{"model": "image classifier", "crop_scale_min": 0.5, "color_jitter": 0.1, "activation": "gelu", "depths": [4, 4, 4], "one_sided": false, "lr_schedule": "wsd_sqrt", "decay_fraction": 0.4}
Rows from block 3 of a small image classifier, named by matrix and row number. Rows with one number belong to one channel. Each number is 50 + 10 x the weight over its row's rms, rounded and kept within 0 to 99. All counts start at 0. After the name is the row's rms in percent of the matrix's.
After each channel's rows are labels from the 100 images, of 14976, where the channel reaches its highest value: "strongest on" is what is common among them. Only what is clearly more common there than usual is listed. The data: microscope photos of single blood and bone marrow cells.
# convs0: first 3x3 conv (model.blocks.3.convs.0.weight, 64x64x3x3, each kernel summed), inputs 0-63
# convs1: second 3x3 conv (model.blocks.3.convs.1.weight, 64x64x3x3, transposed, each kernel summed), outputs 0-63

convs0.27 128:40 44 49 60 48 38 40 47 49 54 69 42 35 38 45 48 46 23 42 66 38 73 52 63 49 40 44 40 58 40 37 66 41 42 47 45 60 50 61 52 58 64 55 43 66 56 53 50 40 42 39 60 40 50 40 44 62 61 68 44 51 46 57 45
convs1.27 115:37 42 61 53 45 43 53 67 56 58 52 38 51 54 57 62 46 42 49 57 54 58 58 39 46 47 47 43 32 41 34 57 39 48 36 72 59 47 48 75 62 50 62 35 56 39 52 54 52 31 35 37 62 46 45 47 52 55 59 57 45 72 41 41
strongest on: cell type: segmented neutrophil

convs0.17 110:50 60 49 73 46 67 61 48 60 68 44 41 30 48 40 41 66 58 63 37 56 31 47 58 65 50 62 52 42 35 47 53 60 51 57 40 46 47 48 46 32 64 39 46 51 46 34 38 46 43 45 57 38 57 64 57 57 61 47 51 47 63 41 48
convs1.17 106:55 44 45 27 67 72 60 46 52 46 41 54 32 47 27 44 50 70 67 52 47 47 37 54 53 53 53 62 49 59 43 52 59 46 55 56 29 49 38 50 46 64 61 64 51 50 29 42 53 58 47 57 42 58 30 45 54 48 55 61 51 49 52 48
strongest on: cell type: erythroblast

convs0.44 105:39 50 50 65 51 30 46 76 55 57 43 54 59 46 46 43 42 56 42 51 52 35 51 38 46 52 59 58 36 56 48 44 41 54 51 28 34 68 54 59 51 42 56 69 75 62 55 39 38 37 40 62 41 49 46 40 56 42 53 52 54 40 49 59
convs1.44 104:56 52 44 46 66 32 39 42 38 43 48 52 49 35 57 46 41 47 54 41 46 49 48 35 43 48 78 53 52 40 66 38 32 58 67 51 33 72 46 38 58 30 41 50 63 51 45 50 37 46 40 50 48 48 43 44 46 58 46 40 50 31 47 47
strongest on: cell type: artefact

convs0.19 097:60 35 47 41 50 50 58 42 68 55 68 50 45 53 60 42 55 38 26 36 42 61 51 57 55 52 49 49 50 74 52 46 57 43 46 52 32 61 54 51 46 47 39 57 56 24 48 34 41 40 49 50 47 48 51 40 68 76 45 50 53 57 52 41
convs1.19 109:59 50 50 44 37 35 53 44 36 43 65 51 25 53 49 44 34 46 30 38 47 58 49 52 86 49 42 43 46 51 54 47 63 62 52 55 43 37 71 51 41 43 46 63 47 40 40 38 60 44 49 40 57 44 63 45 50 60 52 44 40 44 50 52
strongest on: cell type: erythroblast

convs0.26 109:53 48 56 41 50 59 56 42 47 32 48 61 75 38 60 29 74 50 55 45 48 38 52 36 61 55 50 51 57 57 65 67 39 55 58 49 34 45 26 45 33 50 38 50 59 42 57 54 50 42 38 46 43 52 45 44 50 55 52 47 71 59 54 51
convs1.26 104:57 37 43 39 41 39 49 41 52 35 48 48 39 50 61 48 61 48 60 44 44 51 75 47 63 63 50 73 42 41 53 48 49 56 65 43 44 68 54 52 50 47 48 56 60 38 51 28 46 54 42 40 53 54 55 42 43 62 71 41 68 30 38 50
strongest on: cell type: segmented neutrophil

convs0.52 086:35 51 39 42 72 50 39 44 46 50 54 52 59 48 38 54 36 56 48 39 52 61 52 62 54 61 55 36 48 55 55 62 29 34 47 60 57 36 47 48 44 67 51 51 27 36 49 47 59 59 62 60 50 37 62 56 67 41 65 41 58 59 53 39
convs1.52 088:55 50 43 40 55 62 47 40 43 64 69 50 64 65 37 71 39 54 63 54 45 36 42 51 52 60 55 72 53 51 41 40 42 38 63 66 35 43 53 49 38 53 53 34 49 47 44 53 36 54 51 56 61 37 46 36 41 60 41 48 38 33 39 51
strongest on: cell type: blast

convs0.12 107:51 66 51 72 44 49 62 51 37 52 64 27 47 34 39 39 50 51 61 42 61 52 40 49 52 55 47 54 43 40 48 57 48 64 57 40 42 47 65 42 42 75 34 40 51 46 40 53 41 48 48 58 56 54 44 43 37 73 62 55 63 62 44 51
convs1.12 121:34 57 31 44 33 55 41 55 52 39 50 55 42 58 49 59 47 45 45 67 40 41 57 43 69 45 26 53 46 62 41 40 46 59 56 72 51 55 48 58 36 64 57 53 55 51 36 38 57 62 56 43 63 57 48 65 61 58 66 40 56 63 51 43
strongest on: smear: peripheral blood

convs0.1 094:56 46 57 57 47 40 37 26 48 47 51 62 58 56 51 52 40 67 58 67 49 51 61 64 54 30 52 40 69 49 59 30 74 47 59 52 36 53 67 49 50 37 46 43 42 45 37 41 53 52 56 47 48 61 49 38 52 43 48 30 57 42 40 48
convs1.1 098:43 52 71 55 48 46 53 60 57 73 49 34 44 42 57 48 48 48 36 68 37 54 40 64 47 42 48 60 48 72 35 38 52 59 53 34 59 46 62 58 49 40 47 57 46 41 37 55 68 71 45 43 43 51 48 60 51 46 71 49 53 51 39 52
strongest on: cell type: eosinophil

convs0.18 099:70 56 46 29 40 60 59 53 59 51 42 48 76 37 56 62 52 31 53 54 38 42 71 63 50 35 39 62 56 28 51 44 40 51 59 51 50 44 28 42 53 50 61 47 52 51 58 58 42 53 47 45 46 47 44 48 50 45 42 41 61 39 48 41
convs1.18 073:48 77 43 32 59 51 33 41 51 44 55 45 66 37 55 49 53 44 63 59 44 53 49 55 55 54 18 37 51 40 56 42 61 33 46 59 49 50 40 41 47 31 48 51 41 42 57 55 57 49 32 42 41 30 53 60 46 42 53 53 53 59 49 48
strongest on: smear: peripheral blood

convs0.30 107:56 44 53 35 53 58 51 66 55 58 65 47 51 50 54 57 73 63 49 51 45 46 59 45 63 49 65 47 40 41 49 42 62 50 44 43 33 48 43 58 07 56 55 41 46 54 43 40 55 62 51 49 60 47 31 39 56 59 43 62 48 49 50 53
convs1.30 123:44 60 56 39 37 67 44 53 58 40 45 52 59 41 58 47 73 66 46 49 42 50 54 67 53 49 20 30 32 51 54 46 55 55 36 63 45 48 52 61 28 44 49 50 36 43 58 36 51 59 61 53 63 38 40 57 50 52 50 50 49 51 52 45
strongest on: smear: peripheral blood; cell type: segmented neutrophil

convs0.25 126:35 47 53 51 57 65 87 60 54 48 63 48 47 48 63 43 54 66 46 48 50 49 53 44 49 65 33 40 64 51 52 43 38 44 50 53 49 51 65 57 47 42 37 51 47 34 53 59 55 51 36 44 45 55 46 50 41 75 52 37 71 56 48 46
convs1.25 112:29 56 55 37 43 62 69 44 45 50 54 70 61 44 40 50 43 42 40 55 58 47 47 62 38 61 39 31 48 20 45 46 64 53 44 55 46 55 41 46 44 43 39 55 50 53 65 50 60 51 42 44 54 75 54 53 38 59 67 48 44 48 41 44
strongest on: smear: peripheral blood

convs0.29 106:45 59 49 39 58 43 24 35 49 48 42 67 40 47 46 50 51 61 55 46 26 55 47 54 43 46 55 57 40 74 52 44 51 54 41 57 54 42 55 45 58 36 52 54 45 45 53 43 69 45 34 44 44 23 47 49 42 61 57 32 66 47 43 57
convs1.29 128:38 30 51 41 51 55 48 42 45 40 39 53 54 57 44 55 26 54 65 58 63 63 47 63 59 49 57 42 67 42 41 53 70 55 44 55 51 48 59 41 49 49 58 36 47 47 45 32 57 41 43 48 56 62 53 35 42 78 42 52 46 69 36 51
strongest on: cell type: erythroblast

convs0.56 101:58 56 52 85 64 48 50 52 57 53 32 48 61 55 50 46 53 53 30 63 48 41 52 38 59 38 47 47 45 45 36 48 50 47 62 37 47 49 57 64 37 36 62 41 40 57 20 43 58 61 47 59 45 52 44 59 56 60 50 50 46 48 43 43
convs1.56 102:57 40 40 67 43 29 64 51 73 54 34 49 51 49 49 56 39 51 57 45 36 34 56 52 46 42 25 50 56 46 46 36 63 52 49 55 56 60 57 47 29 54 55 43 40 53 54 49 49 44 48 57 57 49 71 42 67 64 47 43 52 51 69 57
strongest on: cell type: erythroblast

convs0.54 096:44 47 38 56 54 35 42 33 40 45 30 54 45 59 50 48 57 67 41 41 61 65 50 46 53 47 50 48 54 58 50 52 63 36 61 39 44 53 58 66 39 72 65 37 80 57 45 49 48 48 47 42 57 52 59 48 35 64 58 58 56 42 39 42
convs1.54 097:54 37 54 52 49 29 44 51 60 44 34 78 45 56 58 41 54 45 70 68 47 46 54 39 48 68 64 59 59 51 46 56 45 40 46 45 42 40 58 58 40 47 55 62 48 47 37 38 41 56 34 39 51 46 67 59 49 42 42 36 39 47 37 42
strongest on: cell type: erythroblast

convs0.8 095:60 28 63 53 52 59 42 31 61 41 45 44 41 70 57 49 52 32 50 41 62 35 40 61 70 43 72 56 34 45 50 47 44 62 45 55 68 53 60 47 43 43 54 62 53 49 35 58 42 31 53 40 54 56 46 45 49 61 44 47 53 55 44 54
convs1.8 114:59 54 33 51 63 58 42 47 42 46 31 56 45 58 69 49 42 49 46 41 70 52 51 44 62 54 47 50 55 70 41 62 37 63 56 55 59 61 54 53 49 60 84 56 45 57 45 60 49 62 55 45 54 58 46 39 59 56 59 42 47 39 31 52
strongest on: cell type: erythroblast

convs0.43 099:42 63 49 49 55 51 45 48 46 46 54 37 48 55 55 34 77 64 43 46 40 55 52 36 35 54 48 60 37 62 49 49 47 40 52 40 42 43 39 32 53 51 48 47 47 54 53 79 36 54 66 29 55 66 56 44 63 57 48 45 50 55 30 54
convs1.43 129:51 34 52 47 44 52 47 39 59 53 38 34 31 33 49 35 77 42 61 69 44 48 48 57 48 64 55 52 50 54 46 43 48 60 45 45 42 55 53 39 28 54 37 53 52 57 65 34 49 42 65 59 39 55 51 44 60 60 48 34 64 40 54 53
strongest on: cell type: segmented neutrophil

convs0.28 106:59 58 73 44 46 37 58 51 46 74 65 59 50 56 45 56 53 46 38 56 49 44 52 45 58 44 49 36 42 38 38 50 53 52 29 57 42 62 55 52 35 58 43 54 54 67 36 41 38 54 52 43 52 54 30 42 59 40 38 57 57 30 43 69
convs1.28 128:55 70 53 45 42 41 49 46 52 54 50 57 45 34 41 53 41 59 31 32 73 51 66 64 56 51 52 56 41 50 42 57 65 47 54 33 44 58 51 64 50 50 45 47 46 44 30 53 47 41 63 56 31 40 37 50 41 40 49 66 52 50 35 67
strongest on: cell type: eosinophil

convs0.57 093:44 52 40 44 31 70 42 41 26 47 38 55 51 40 46 60 50 64 44 51 36 42 70 49 42 62 56 58 57 43 45 54 64 40 53 50 35 58 37 51 38 55 53 44 47 45 42 55 27 64 54 62 64 58 37 47 58 41 56 43 60 67 48 49
convs1.57 101:48 50 46 39 48 42 48 47 42 65 43 43 45 39 61 42 60 58 42 45 50 51 47 42 50 59 66 32 69 45 60 52 50 45 54 38 54 42 32 42 39 31 49 40 45 49 52 53 42 46 67 77 75 55 40 65 62 36 62 39 46 55 53 47
strongest on: smear: peripheral blood