Rows from block 5 of a small image classifier, named by matrix and row number. Rows with one number belong to one channel. Each number is 500 + 25 x the weight over its row's rms, rounded and kept within 0 to 999. All counts start at 0. Numbers have three digits each.
After each channel's rows are labels from the 100 images, of 14976, where the channel reaches its highest value: "strongest on" is what is common among them; "peak at" is the part of the image that holds the peak. Only what is clearly more common there than usual is listed. The data: microscope photos of single blood and bone marrow cells.
# convs0: first 3x3 conv (model.blocks.5.convs.0.weight, 128x128x3x3, each kernel summed), inputs 0-127
# convs1: second 3x3 conv (model.blocks.5.convs.1.weight, 128x128x3x3, transposed, each kernel summed), outputs 0-127

convs0.14:471468512494443507492539496518467523462520518565497519465511493527524506483476515504523454490510513487477462515516496503518522472467509516498499510489542484512467510446497505517474514525469475470511555517465514462520476478513504468508525490508518523513490490496513488503513506505493540492494442516541492513488451550473458456480485485480489461522551539495462493527480494508473495527533
convs1.14:481521477538486491497540456474511466508530508460545500485477500506475515464538540516478513531496503474520453487496485495490506506449472471496498504473476506516470511496480496551520513514522471482484554498555474560555508497491504476512511497512501466532516513489480475501513482490499481489498488537485506456513513522514518561521544500468518460527483509491556519516547486485519533494495
strongest on: cell type: segmented neutrophil
peak at: centre

convs0.10:478482496513512490489551515495475564466488491509501506479543500505545496504478486469502458479497498522464510510483487530486538508522457487564521488499530485528496466481504486506488500480481499471548525493526471507574503462489548516531544509539460458467517461485483484501498507496513495520489497505498531458543520487468490496542558482486510498473475518510484455492499503487495488477501
convs1.10:467471462490504466485553543498463536496505541502480503478499499499507531532484512480522464454523484539496479492505496503491524500542499477536503496548511496509462505560523504500537495488489490477581446494474496516488508500499514490484505497485491487512484507527489521504487548503475459492495491476487466492518529482509548499502550464502545558479467456529514516491507536495490467495518
strongest on: cell type: band neutrophil
peak at: centre

convs0.91:473504484484476474486534468472506536501512510441433469515547545497511525484531491490512515521511515520497451489461482520505472468527495485479548468495478471477465498459501503533474490489515480492527518490497524459502526524522443484493480521477497488498499504515538486475495467520494492515514464522509483488493496518451490487537494529497528542473502512553513461530511483474539525482457
convs1.91:494477568474534470430491474479530504552516509485513517529458533522539466508461485482532489499486500490490478489496469529473471475520516484504477533477540455502517470560467501485497500511494511471491497453531486485513520492507475500528520490506521453502487525453472503489511522459498493497490512492507503455447509540506526509534510489465512505502510501485533491484544546512506489509479
strongest on: cell type: segmented neutrophil
peak at: middle right

convs0.18:527482505510490518509492529506566519475541514490457443544517469496523523478506515479526474473496512495510517489490507510498473508499518498502499482502509502479501455502460474480444494480530479551500508485487474496513521497505511503440524522479498504495516441539542491502543520467509488502543424504468455475472493507492509460482532554485501539506512503479538499496484513526496532516484
convs1.18:482535511498512523515498536526477492496500507548502519523492497502504451544483507473500479484504478496435538515490526482505500531502519484493554500498507464507539530489504513500525497476496492501538517480494541504494536497462521497526514452487498506458504482551541512481503516507486467548505480494516456490550484491498485453506536452474506552479497498501454450496535533548510493537499
strongest on: cell type: promyelocyte
peak at: middle left

convs0.1:496515504519490498475505501504480463501528523472468438500501499548508532483517489481488492494516478480481515508490491514451557498495518516476485515538531476463496509528503515521452512488453432497484549530496458501496541467517512515534445502482514542508558489498518489557508520507532494494497494525513496551456498448486512483529519504492500472529475481504504515475520503482465504507473
convs1.1:507501503475517515516521469459509472519524494541496504527498518498528542472509469460487486477489486500517534508480512511490480542494506517555507475578488499511520454491521506480474509475504507495511462564506520528504507464537539476514473492543486472501506500504467517537503535507493495511536497542530507559470502520515500500510457507466533481521471525510444509555496483464488488522493
strongest on: cell type: promyelocyte
peak at: top centre

convs0.120:485500480499542504556467478489521527519495533514492486519472506482479529512458468505480500518522527515551533472483454547500479533548562468486482489460522511505515546509515497503465489470551493522503517538499520492470478491501492499541484483495505470490453519510510475516454513508515507518457527519446489480571499468501495488512520493492472500498511477476507501474477486470472528487519
convs1.120:476436503496547454476507534502576511531512520533516486534474490527461492527480517535456484474504476506472480502501494506495478480514515501495513492476537520501529490494497480499496529489509482465512518510479489486493486524514480520504456479459506503533468480497559481505504513561577484546487492521500479537520498495513481460499514548519458498483500474491504501499476520500477501456478
strongest on: cell type: erythroblast
peak at: bottom right; middle right

convs0.5:504519499486537506490507479522524465483500491481453539508516497505486493508517514491515481515446472544490521497461494571458525469484454496475435480486504483476520473470518519485504519472503516546484490484540493498521461520491505497491513505506488515541500473504564535512465505478489490559476462484472519492509545486519497497514471517510554469496515463540504467488509492493456491506484
convs1.5:492460539538484503487478502480496475500515483448484491536506477495524474498538498455503481509501456511489508503483491515465505503466491573527518466510472516505479500553529494457542495449488473460502472466512516542488460502552507509500446469529472518495493514513503500505505468478500529553500489502475489470493495505489487534505540504454564494456492524501506503511483531497485512491496
strongest on: cell type: promyelocyte
peak at: middle right

convs0.20:514462481521458551510516469479498494487486486520483480490503520449494513512467489499468473502478466494448458476520507453501504483504510478522500514514470491495512524429512459509473467559465529501524525526475468516516562548464505502478548511486562474512515508483497502525489473519510526500491534494482463489490517498501526506482491511507489512552500551523492513479473518482513520506493
convs1.20:498469488537512513534484447536514494523488481517486512483499510460478504495477497511462516510503531535496499519492489513493479481496487526514498477497504449491494511542489478503528460533477493473449489501490518462464541514482579490485550541470480482487467464506519483481504486566520477513524507486491458497472554450520522520497503540474473513509501516488481448502475487517485535492515
strongest on: smear: peripheral blood; cell type: eosinophil
peak at: top right

convs0.11:553498484488506451489489500513514485520470510516494499605495463542494529483502496469528491513509455490497493511517479502513469494577538462514488485479515516459517503483469494497534479463522536485537508527490506485479468563503470503529505542489535483484491486510478438509504487508475498492528501511502519512481538514499491529497504503477517465493497508458503486486508544508504463504514
convs1.11:507530501467460474469446522488512470505463487528521502533522445566476468510461503518540490537512496489514490503496531509490513471497483511512514472487506545488508463507484535491481487497485524518480494529477511494513490564475471528507496512517494524444485494496505543524507491478460506523527483484491459525439540502514487512517527489493520474529464528545458518508527520483501523530478
strongest on: smear: peripheral blood
peak at: centre

convs0.7:479513527461481485515466522538520515495532509456544487530479502468459472561557519496475503471537493482495516488555473493504497497507509489497493562476513476470466492504494526494522522448500463500504497515479500486516551452485482483540509537516527514459506451513477526493530469520475523505491512477506485501482480493509531475475521490501504486474479503511461529495494532476469452526514
convs1.7:515483495486480479562509485512473520505479470507598463512513505485492485489498538545484462479496522539492497530486521501487537500487480479488497499494491489561483513490479500480481533502507521475493581472468488506515538497492525510501574499492532465487499483477475474515517508508514509512476511474501471521477511507511493491477496458525500502486442505529503557492480470511525474482509
strongest on: cell type: promyelocyte
peak at: bottom centre

convs0.102:540497477470510493516476561481505488476496527470493494505516521478486485523522516462540520503533531522503486516502481457493536515517542488517453540472512478552522491528540487549530494492491519491504522501516514478499542498485544474461485462492491501479488451490496561471468466486523548479486501461504493506465489498503536482496479519521501502491528489500461480497501507439456525469511
convs1.102:498437504515484486508497479517514523524513547498484486525543496546518467518472510532482494518497529440448495542468483478533531465512469446511489475470499515511510502513508528521517527544485535487550466514534478473466515481476471510521478494514523503466512529466508538482513483488506499535485512479483495537523475494524517487476490477509484551508502521528507461497532497533509482490450
strongest on: cell type: segmented neutrophil
peak at: top centre

convs0.15:525523465524435487465432517499494462512454484453489466521491520494462517485496511491515492539499500500487471525515518496469493487491513491541502527507509490487477518496478539532538507485475514486509457506535499538491502490443524487501531505473497533468526491487536527520512524507534487516519470486513488496458493517476493479486481498506505532498538459571494474504501551495529482554483
convs1.15:519471491513513491513494495472523409501503534507504542506550462493489476509443495540523522513465520498506471546485502499502466517478533459468477477487471544498484468461540512529505496525448520502494468521519509499502480487491524458507526523504492487502524531498519474488527482531497553538445472534482497471494498519464494516512485510507516504487512508484515508526488484519488437505491
strongest on: cell type: artefact
peak at: centre

convs0.109:510484490479521512486463481490493480518471531487528531450506501474523504499487467542527532497481517555499492470472466519509519486526481493514504519514463524534508513526500507541508485462497491505500531524526498476481506493537478534519513454572462442471506526486489513472509491470505438494543514502505503511499521449477486487511530517547515426496519496529494489499496533467499524485504
convs1.109:530520511516479525472506519478479535495509502529491502544500492453472563471478507519481496470529524501493485473527513520507487514444490506528503535488503480460502572552555550506532499523500468490515506478472501520468518506520524510477523477440519501468514423487497464505487482485504501514516488526497473468510470437508508499510513502499518536467503496512493523468508490506474496509498
strongest on: cell type: eosinophil
peak at: centre

convs0.86:568522493512518550506515541499531460493491462504545490483480496538474533512535499507490502469524514506466488543499493549416495506492485529517471528517515528492512515542531542504552502503490496509464553482499468481502520508491478485466468539497481478490488486510507490528487495477505515487504527502474516496489492438486529515509528496480511485505529439476502476473499480487512524528495
convs1.86:511518493498535511465515513508548541512521557503512506506524460478541490487485492471539493515532542458525512510527503553492503479539476497554510503514537534507469460469478541494542516478474459479515496521492489521506503455472522525458518504521551529505504553520454495504470516518505507505465528506503467531493512487497506504480498523505520478474487501534552515531493489529512494482482
strongest on: cell type: segmented neutrophil
peak at: centre

convs0.84:498501493516490532481513551463491474594507496496478489525511495510521533469514500512494506492527494502502496525497420529449527490519492544514528471527512522474470511459499537477518505469515511488495529501482470498523507543478462542461495483524515486512477484511528473491490537509513515494519522487490497489531518503479462488469531495500502465478513511581496495511470462512490464501484
convs1.84:511480545459543486481532493513497496531466482450515484522480474507491474483492513466472479490546481499487467477505484513474517491514520450502495506417513522487511505518480563479477463491481509523511496489512531491519523569534493542502514523502475508532532515493498529504506522456512462502482505494474460514474528468500508436500486487513537492489481497542488505542472527480501492485509
strongest on: cell type: erythroblast
peak at: centre

convs0.33:467536530516485473540521552523535495518457529512491504518493511453484561467545543477521472506478501488520486488514538507537492512520489500543480518484528443463514487524509525493488527500545490542549475497453489512489514498469487466545509518506506540459488516503477478497517473520468523480488526490455498508509474497475500521511501494459478490529504503501516540473466532494484482497511
convs1.33:508508481494523490555527511529554479478489450514506475508496530494503482472516512486501487543510512578554479510526499475488490517519520487492506476501498521496501480459481488479501534513498513494555479515494533508464471531490459502487484538481519511476464498506493476551492486516477524498489465491549477574498474491495489495489481522460480504494502502511498507454477513526468521481573
strongest on: cell type: proerythroblast
peak at: middle right

convs0.127:541507533506468508512506498480493512540501516566530494475500478522486507481487514510496529442524508518506512460510506485466491499504525498455476554497493522450492531495546520548490524478513518509505527486492496538474592523518490478528483513485501522467455532454516476500493504485488520532499541488524503508484537500494512479445475482470532520538516506509512530499496480474516498495527
convs1.127:566517502487471533498493492493539480531518509579493498520479508488506569473456488491539520484491488489506489534500502487481488461472506516469511496497509446478482481504517543510540500497545468513468505496565445481478539505493491477536482505502499512510477489499526518524460470533495487484522522496486491481489516470503501482485533487526498466506508506521455512532547477491498491492552
strongest on: smear: peripheral blood; cell type: proerythroblast
peak at: centre