{"image_size": 48, "kernel_size": 3, "avg_pool_shortcut": true, "lr": 0.003, "merge_dims": false, "batch_size": 128, "adamw_weight_decay_other_params": 0.01}
Rows from block 6 of a small image classifier, named by matrix and row number. Rows with one number belong to one channel. Each number is 500 + 40 x the weight over its row's rms, rounded and kept within 0 to 999. All counts start at 0. Numbers have three digits each.
After each channel's rows are labels from the 100 images, of 14976, where the channel reaches its highest value: "top examples" is what is common among them. Only what is clearly more common there than usual is listed. The data: microscope photos of single blood and bone marrow cells. In brackets: how many of the 100.
# convs0: first 3x3 conv (model.blocks.6.convs.0.weight, 128x128x3x3, each kernel summed), inputs 0-63
# convs1: second 3x3 conv (model.blocks.6.convs.1.weight, 128x128x3x3, transposed, each kernel summed), outputs 0-63

convs0.22:514517427482452478459535544506546515441482557519526525484538509481485444506469492492513394445571420506531542454588422513483536509438495458533443517454459501575446462501560500455499529486510544
convs1.22:578433418490537471593536501510440557487501524501553520486479571454513494486578525505535546505493410492449537435506464502545489491482519515469522525531436467551481485481549446506521500537440481
top examples: cell type: promyelocyte (34)

convs0.73:469500520475499462583525480560512461478493564534545548449461491538447486545530454532493473560541430534445506502429444506511569555471541463491546562463508487469516535520542496468391492581594466
convs1.73:516457431511586550645549477472497513466532520432497474525482479488597484466538603531482518500507518613461555469488528519485562516479520546487553468483446470500524521529437463485482528528509470
top examples: cell type: artefact (39)

convs0.29:504458564545522449474519509520513475480548535447471491529542454547490487530525561522477421479517528503518510463482517494493513491593456427560518499516596516458486488478431478504567418485623516
convs1.29:500565548487536489545482537525485465539465498457543525500470487522546553479518438515485474553502499491444515542444570386498482430540520510513558496526513487456508519527540463521494516493424481
top examples: cell type: segmented neutrophil (62)

convs0.88:560454460536488523486543478442528513509536511552454526482525478475565482483496464489511388517505515490526513511424448519480589445462561438467517558484474471512456519483458474496512490515524496
convs1.88:531481470487564518436536520547476490502528514467472513469517474472470476566546532478489492349542498503504507523516527492522520473501500476545508550540493537524444518475421536504552462527504458
top examples: cell type: artefact (37)

convs0.87:526503478466447447511519481484430597541496441491533547475551497560478520540525526476478490472525445498473487546568531498455463438493520535478506526569512543545558570526506493483496538474495459
convs1.87:489447482430570550511447459489588479495459469482477507530516505439452484506497578544510445437571453481531520446473460513465499512503475508499448478469515428502497403529474496488429468456479442
top examples: cell type: artefact (40)

convs0.123:493531519491472506468469501467508545468553493518514525502438532594503553461499485529459529631533510498533610484538507486491552451502452534423527470426495477512512499458418543472518463383531541
convs1.123:530490521503492476480452460572460514488497590472530487465508476487483548507516481506514532468469487565490510500509544521510402498565512541462493444485505503529627478516500540463525432488524526
top examples: cell type: segmented neutrophil (47)

convs0.125:481529495492540469454507497523460533497425454455424587493523492478507495485581482506460531492519448594505526493506561508532516361510476612511462492481525537490497521518494475534468521500475527
convs1.125:445510539474564482440429559533501495487386518468472613496598485519517504497541475576507564481567489532544516466498554500495453479484539531543507540439528483531459510464564500459518494497520466
top examples: cell type: erythroblast (40)

convs0.124:484551463528555518504518457421503506479527506525506507506497456491539537526447498562534486521424412490442489503489517534511494511467446455571501515494558545495410535515504435497538499533492403
convs1.124:474495558525514510486547547506503586516525435475517479487434558573474509533472475541491453605464470462500545505474499485527514484448446487559480491529489542516523436478553478461390523511509453
top examples: cell type: segmented neutrophil (72)

convs0.100:499508454431491423441549518484511501463517534454481592424555493493517537544408433518457526445530452515410504536562497459477489420515525456512511488442474463520547508541482507567516473496455509
convs1.100:513484484466567394510442537462478462476456494481448497502513464462501534556478474512520513500520497550492481523491572475494505484464496452559533536423556445525540450573434521492546535429450470
top examples: cell type: artefact (68)

convs0.63:477436421376472502440550485457500484454458530511516445505481513524476501518530546550504437457438515520586495494431487482540495451493460403464444492577506476506472481474517593506554538502518489
convs1.63:480451425472497480526586475417509456524471505475544544482523473460488476492484515461581442521453464501601469491548433481474518509505510456448461493560562544507437511524601469522591534524470472
top examples: cell type: segmented neutrophil (47); cell type: band neutrophil (25)

convs0.42:464506490556510513471524441467411484474512482520489495460523579513528555458513527535585501447478453531470466485530514542482558424510462533487491511540464511471520448427510508433586482472426447
convs1.42:493478521642546470497523485454511504484457482425463493418498512526491460440505483501536535558523535488548493487451431558498495483494439478501469551428492479522458403479545469540462517483521493
top examples: cell type: segmented neutrophil (63)

convs0.10:420432486521499479595496506498523577522504480498497600547487460460473498444417458484481525453437507497503485465600460531468582445551473478464524485516487557485440485492539501487505501449463479
convs1.10:482495508536511564417502512482584539525464509537484522490502468516484500491486539443445476432591482479538456542506536493468538501459485463510582531532452483491517510459510428527478538478586493
top examples: cell type: erythroblast (32)

convs0.94:488470569501532446477531548522481486511487540491493472499493562502453519504590527430476507525518458485559475463522475521486505510467499537484459520495472467496419500552524553681489516498462547
convs1.94:527531594486526500453431541475446475492528438505456502476440556478552521517493524500519507562442525578542456493490437534445547495541439494513520558440517478543452521430499530569552532469513553
top examples: cell type: erythroblast (40)

convs0.38:511488498495496483499481519518550478467424510462482518587512532518513598573546515422575468504468501482438444554435526471518502500477509547507483450439506600501476555534510491492439576487434553
convs1.38:511513611541471534479496458478531540518538532506530567552546549506496471487518504503555483601432515455476507563439486480505546407484519508465510518482481516404526474578497487471513565473415494
top examples: cell type: artefact (29)

convs0.85:543540524593526544474462535552516511473543547472496472413496554522500529503501533610483513479562564457537533550466484445452533549488510466520530534514532499457462422433495507449450497526501434
convs1.85:588501468492461539460434494542403579492571522468488489486476502575542463506542475567523496501528521564506513513502506532481515487527533415490498500475537499517511492484511492540536467453518517
top examples: cell type: erythroblast (41)

convs0.117:467465470442544524522509506470478556592425526576478544501486465396479505478501485454453541473509496502528482453481461502526560525495544481544486532523489514447511491412537458469430471581475469
convs1.117:514441468602522447505458477545551514541538466527516503446459441494483402496478475468527488498569477500460450509480519446512516529502470458573524456577486497501437490419538463498543455553526435
top examples: cell type: eosinophil (79)

convs0.71:484478524532500502517483532488547490501498502547482495545490561510471436520531469523443476490512400466510477504491441534477568492455448546500463443505459471529539517534586451464477494553528451
convs1.71:387479530509512470494508556523569567586489489523549463525517541528485433521517500507411523453463487421499491508514460531483470460496509522583496523556472499501514485434533460485441510541526541
top examples: cell type: artefact (26); cell type: plasma cell (25)

convs0.57:498445493470425518467568504523449503453548552479448554490591557534532504495470509494450472503497555466503548502493417617466514489506484503515511443417537508503476525522489472526455487504536534
convs1.57:530441561419559519463549522502501488564437528462453475437544532486529529490516503506516567442505512422481469496463532499504464492459518501492482497474435526527486461456503492494489510583464513
top examples: cell type: eosinophil (42)

convs0.62:468449562497602511450495592488512461512488505539514457486478506494552543464465511493524499464456470479446461455442452469426466579487521507492539443517541577465500487485475534486512533533538493
convs1.62:463416487485561533543461453464538496611474452566506562498518474509487541465499492491470487474541520511497489502456506546491482502452446466458499495466452475488498474505527536521539475538502516
top examples: cell type: eosinophil (38)

convs0.18:426536477474506461521560449436449502429501513512504492453456574528490490444492452522449490542515494488474513526493507527430566474555497510466457487516515451488532506583441523608480499535498433
convs1.18:432574459487515459546475506483440489484499523525453470500503487544466520540497484516483549452549457530523454459443459461456469563494467492526516502519503556487627454500484475570534492489435496
top examples: cell type: promyelocyte (54)

convs0.96:548546544450510472452512554487480507498537545554588451487462545499550503503480471462455518473474509485523482591499506437564507486476605494510485461574511518535591495486481465494471498523472461
convs1.96:492559486499475537552461530576511590444497480483528536475459536548539455494519498557486497507521456530413522544540444484555494524402539522530482536437494509482570471485410496505494467465447425
top examples: cell type: plasma cell (31)

convs0.44:522566631537498518527571509495509441445481533515498522512509472530515457499495495474488459445537505445530534437534477512490468419514570496495472448577456540497505523517498412538440535542521479
convs1.44:556543610472520514494479517493510459521489470505502535523494526461523541524497469525573546496457490525567540485463464487473543494504504489503439472470535460459535459536460459449539475512484480
top examples: cell type: erythroblast (86)

convs0.120:459563469537476529432491439493519537514553439488440515425496509471452499511491442575520598478452477450486516507509491488535505494425541463460486547515521537425456490469535512462496480506511461
convs1.120:475511509499511529421505517495425538470468492480470543495452571478509438549486467478512576493451535440535514464526444473513504533421511511472478533428521524513518467501507508516444458532510488
top examples: cell type: erythroblast (40)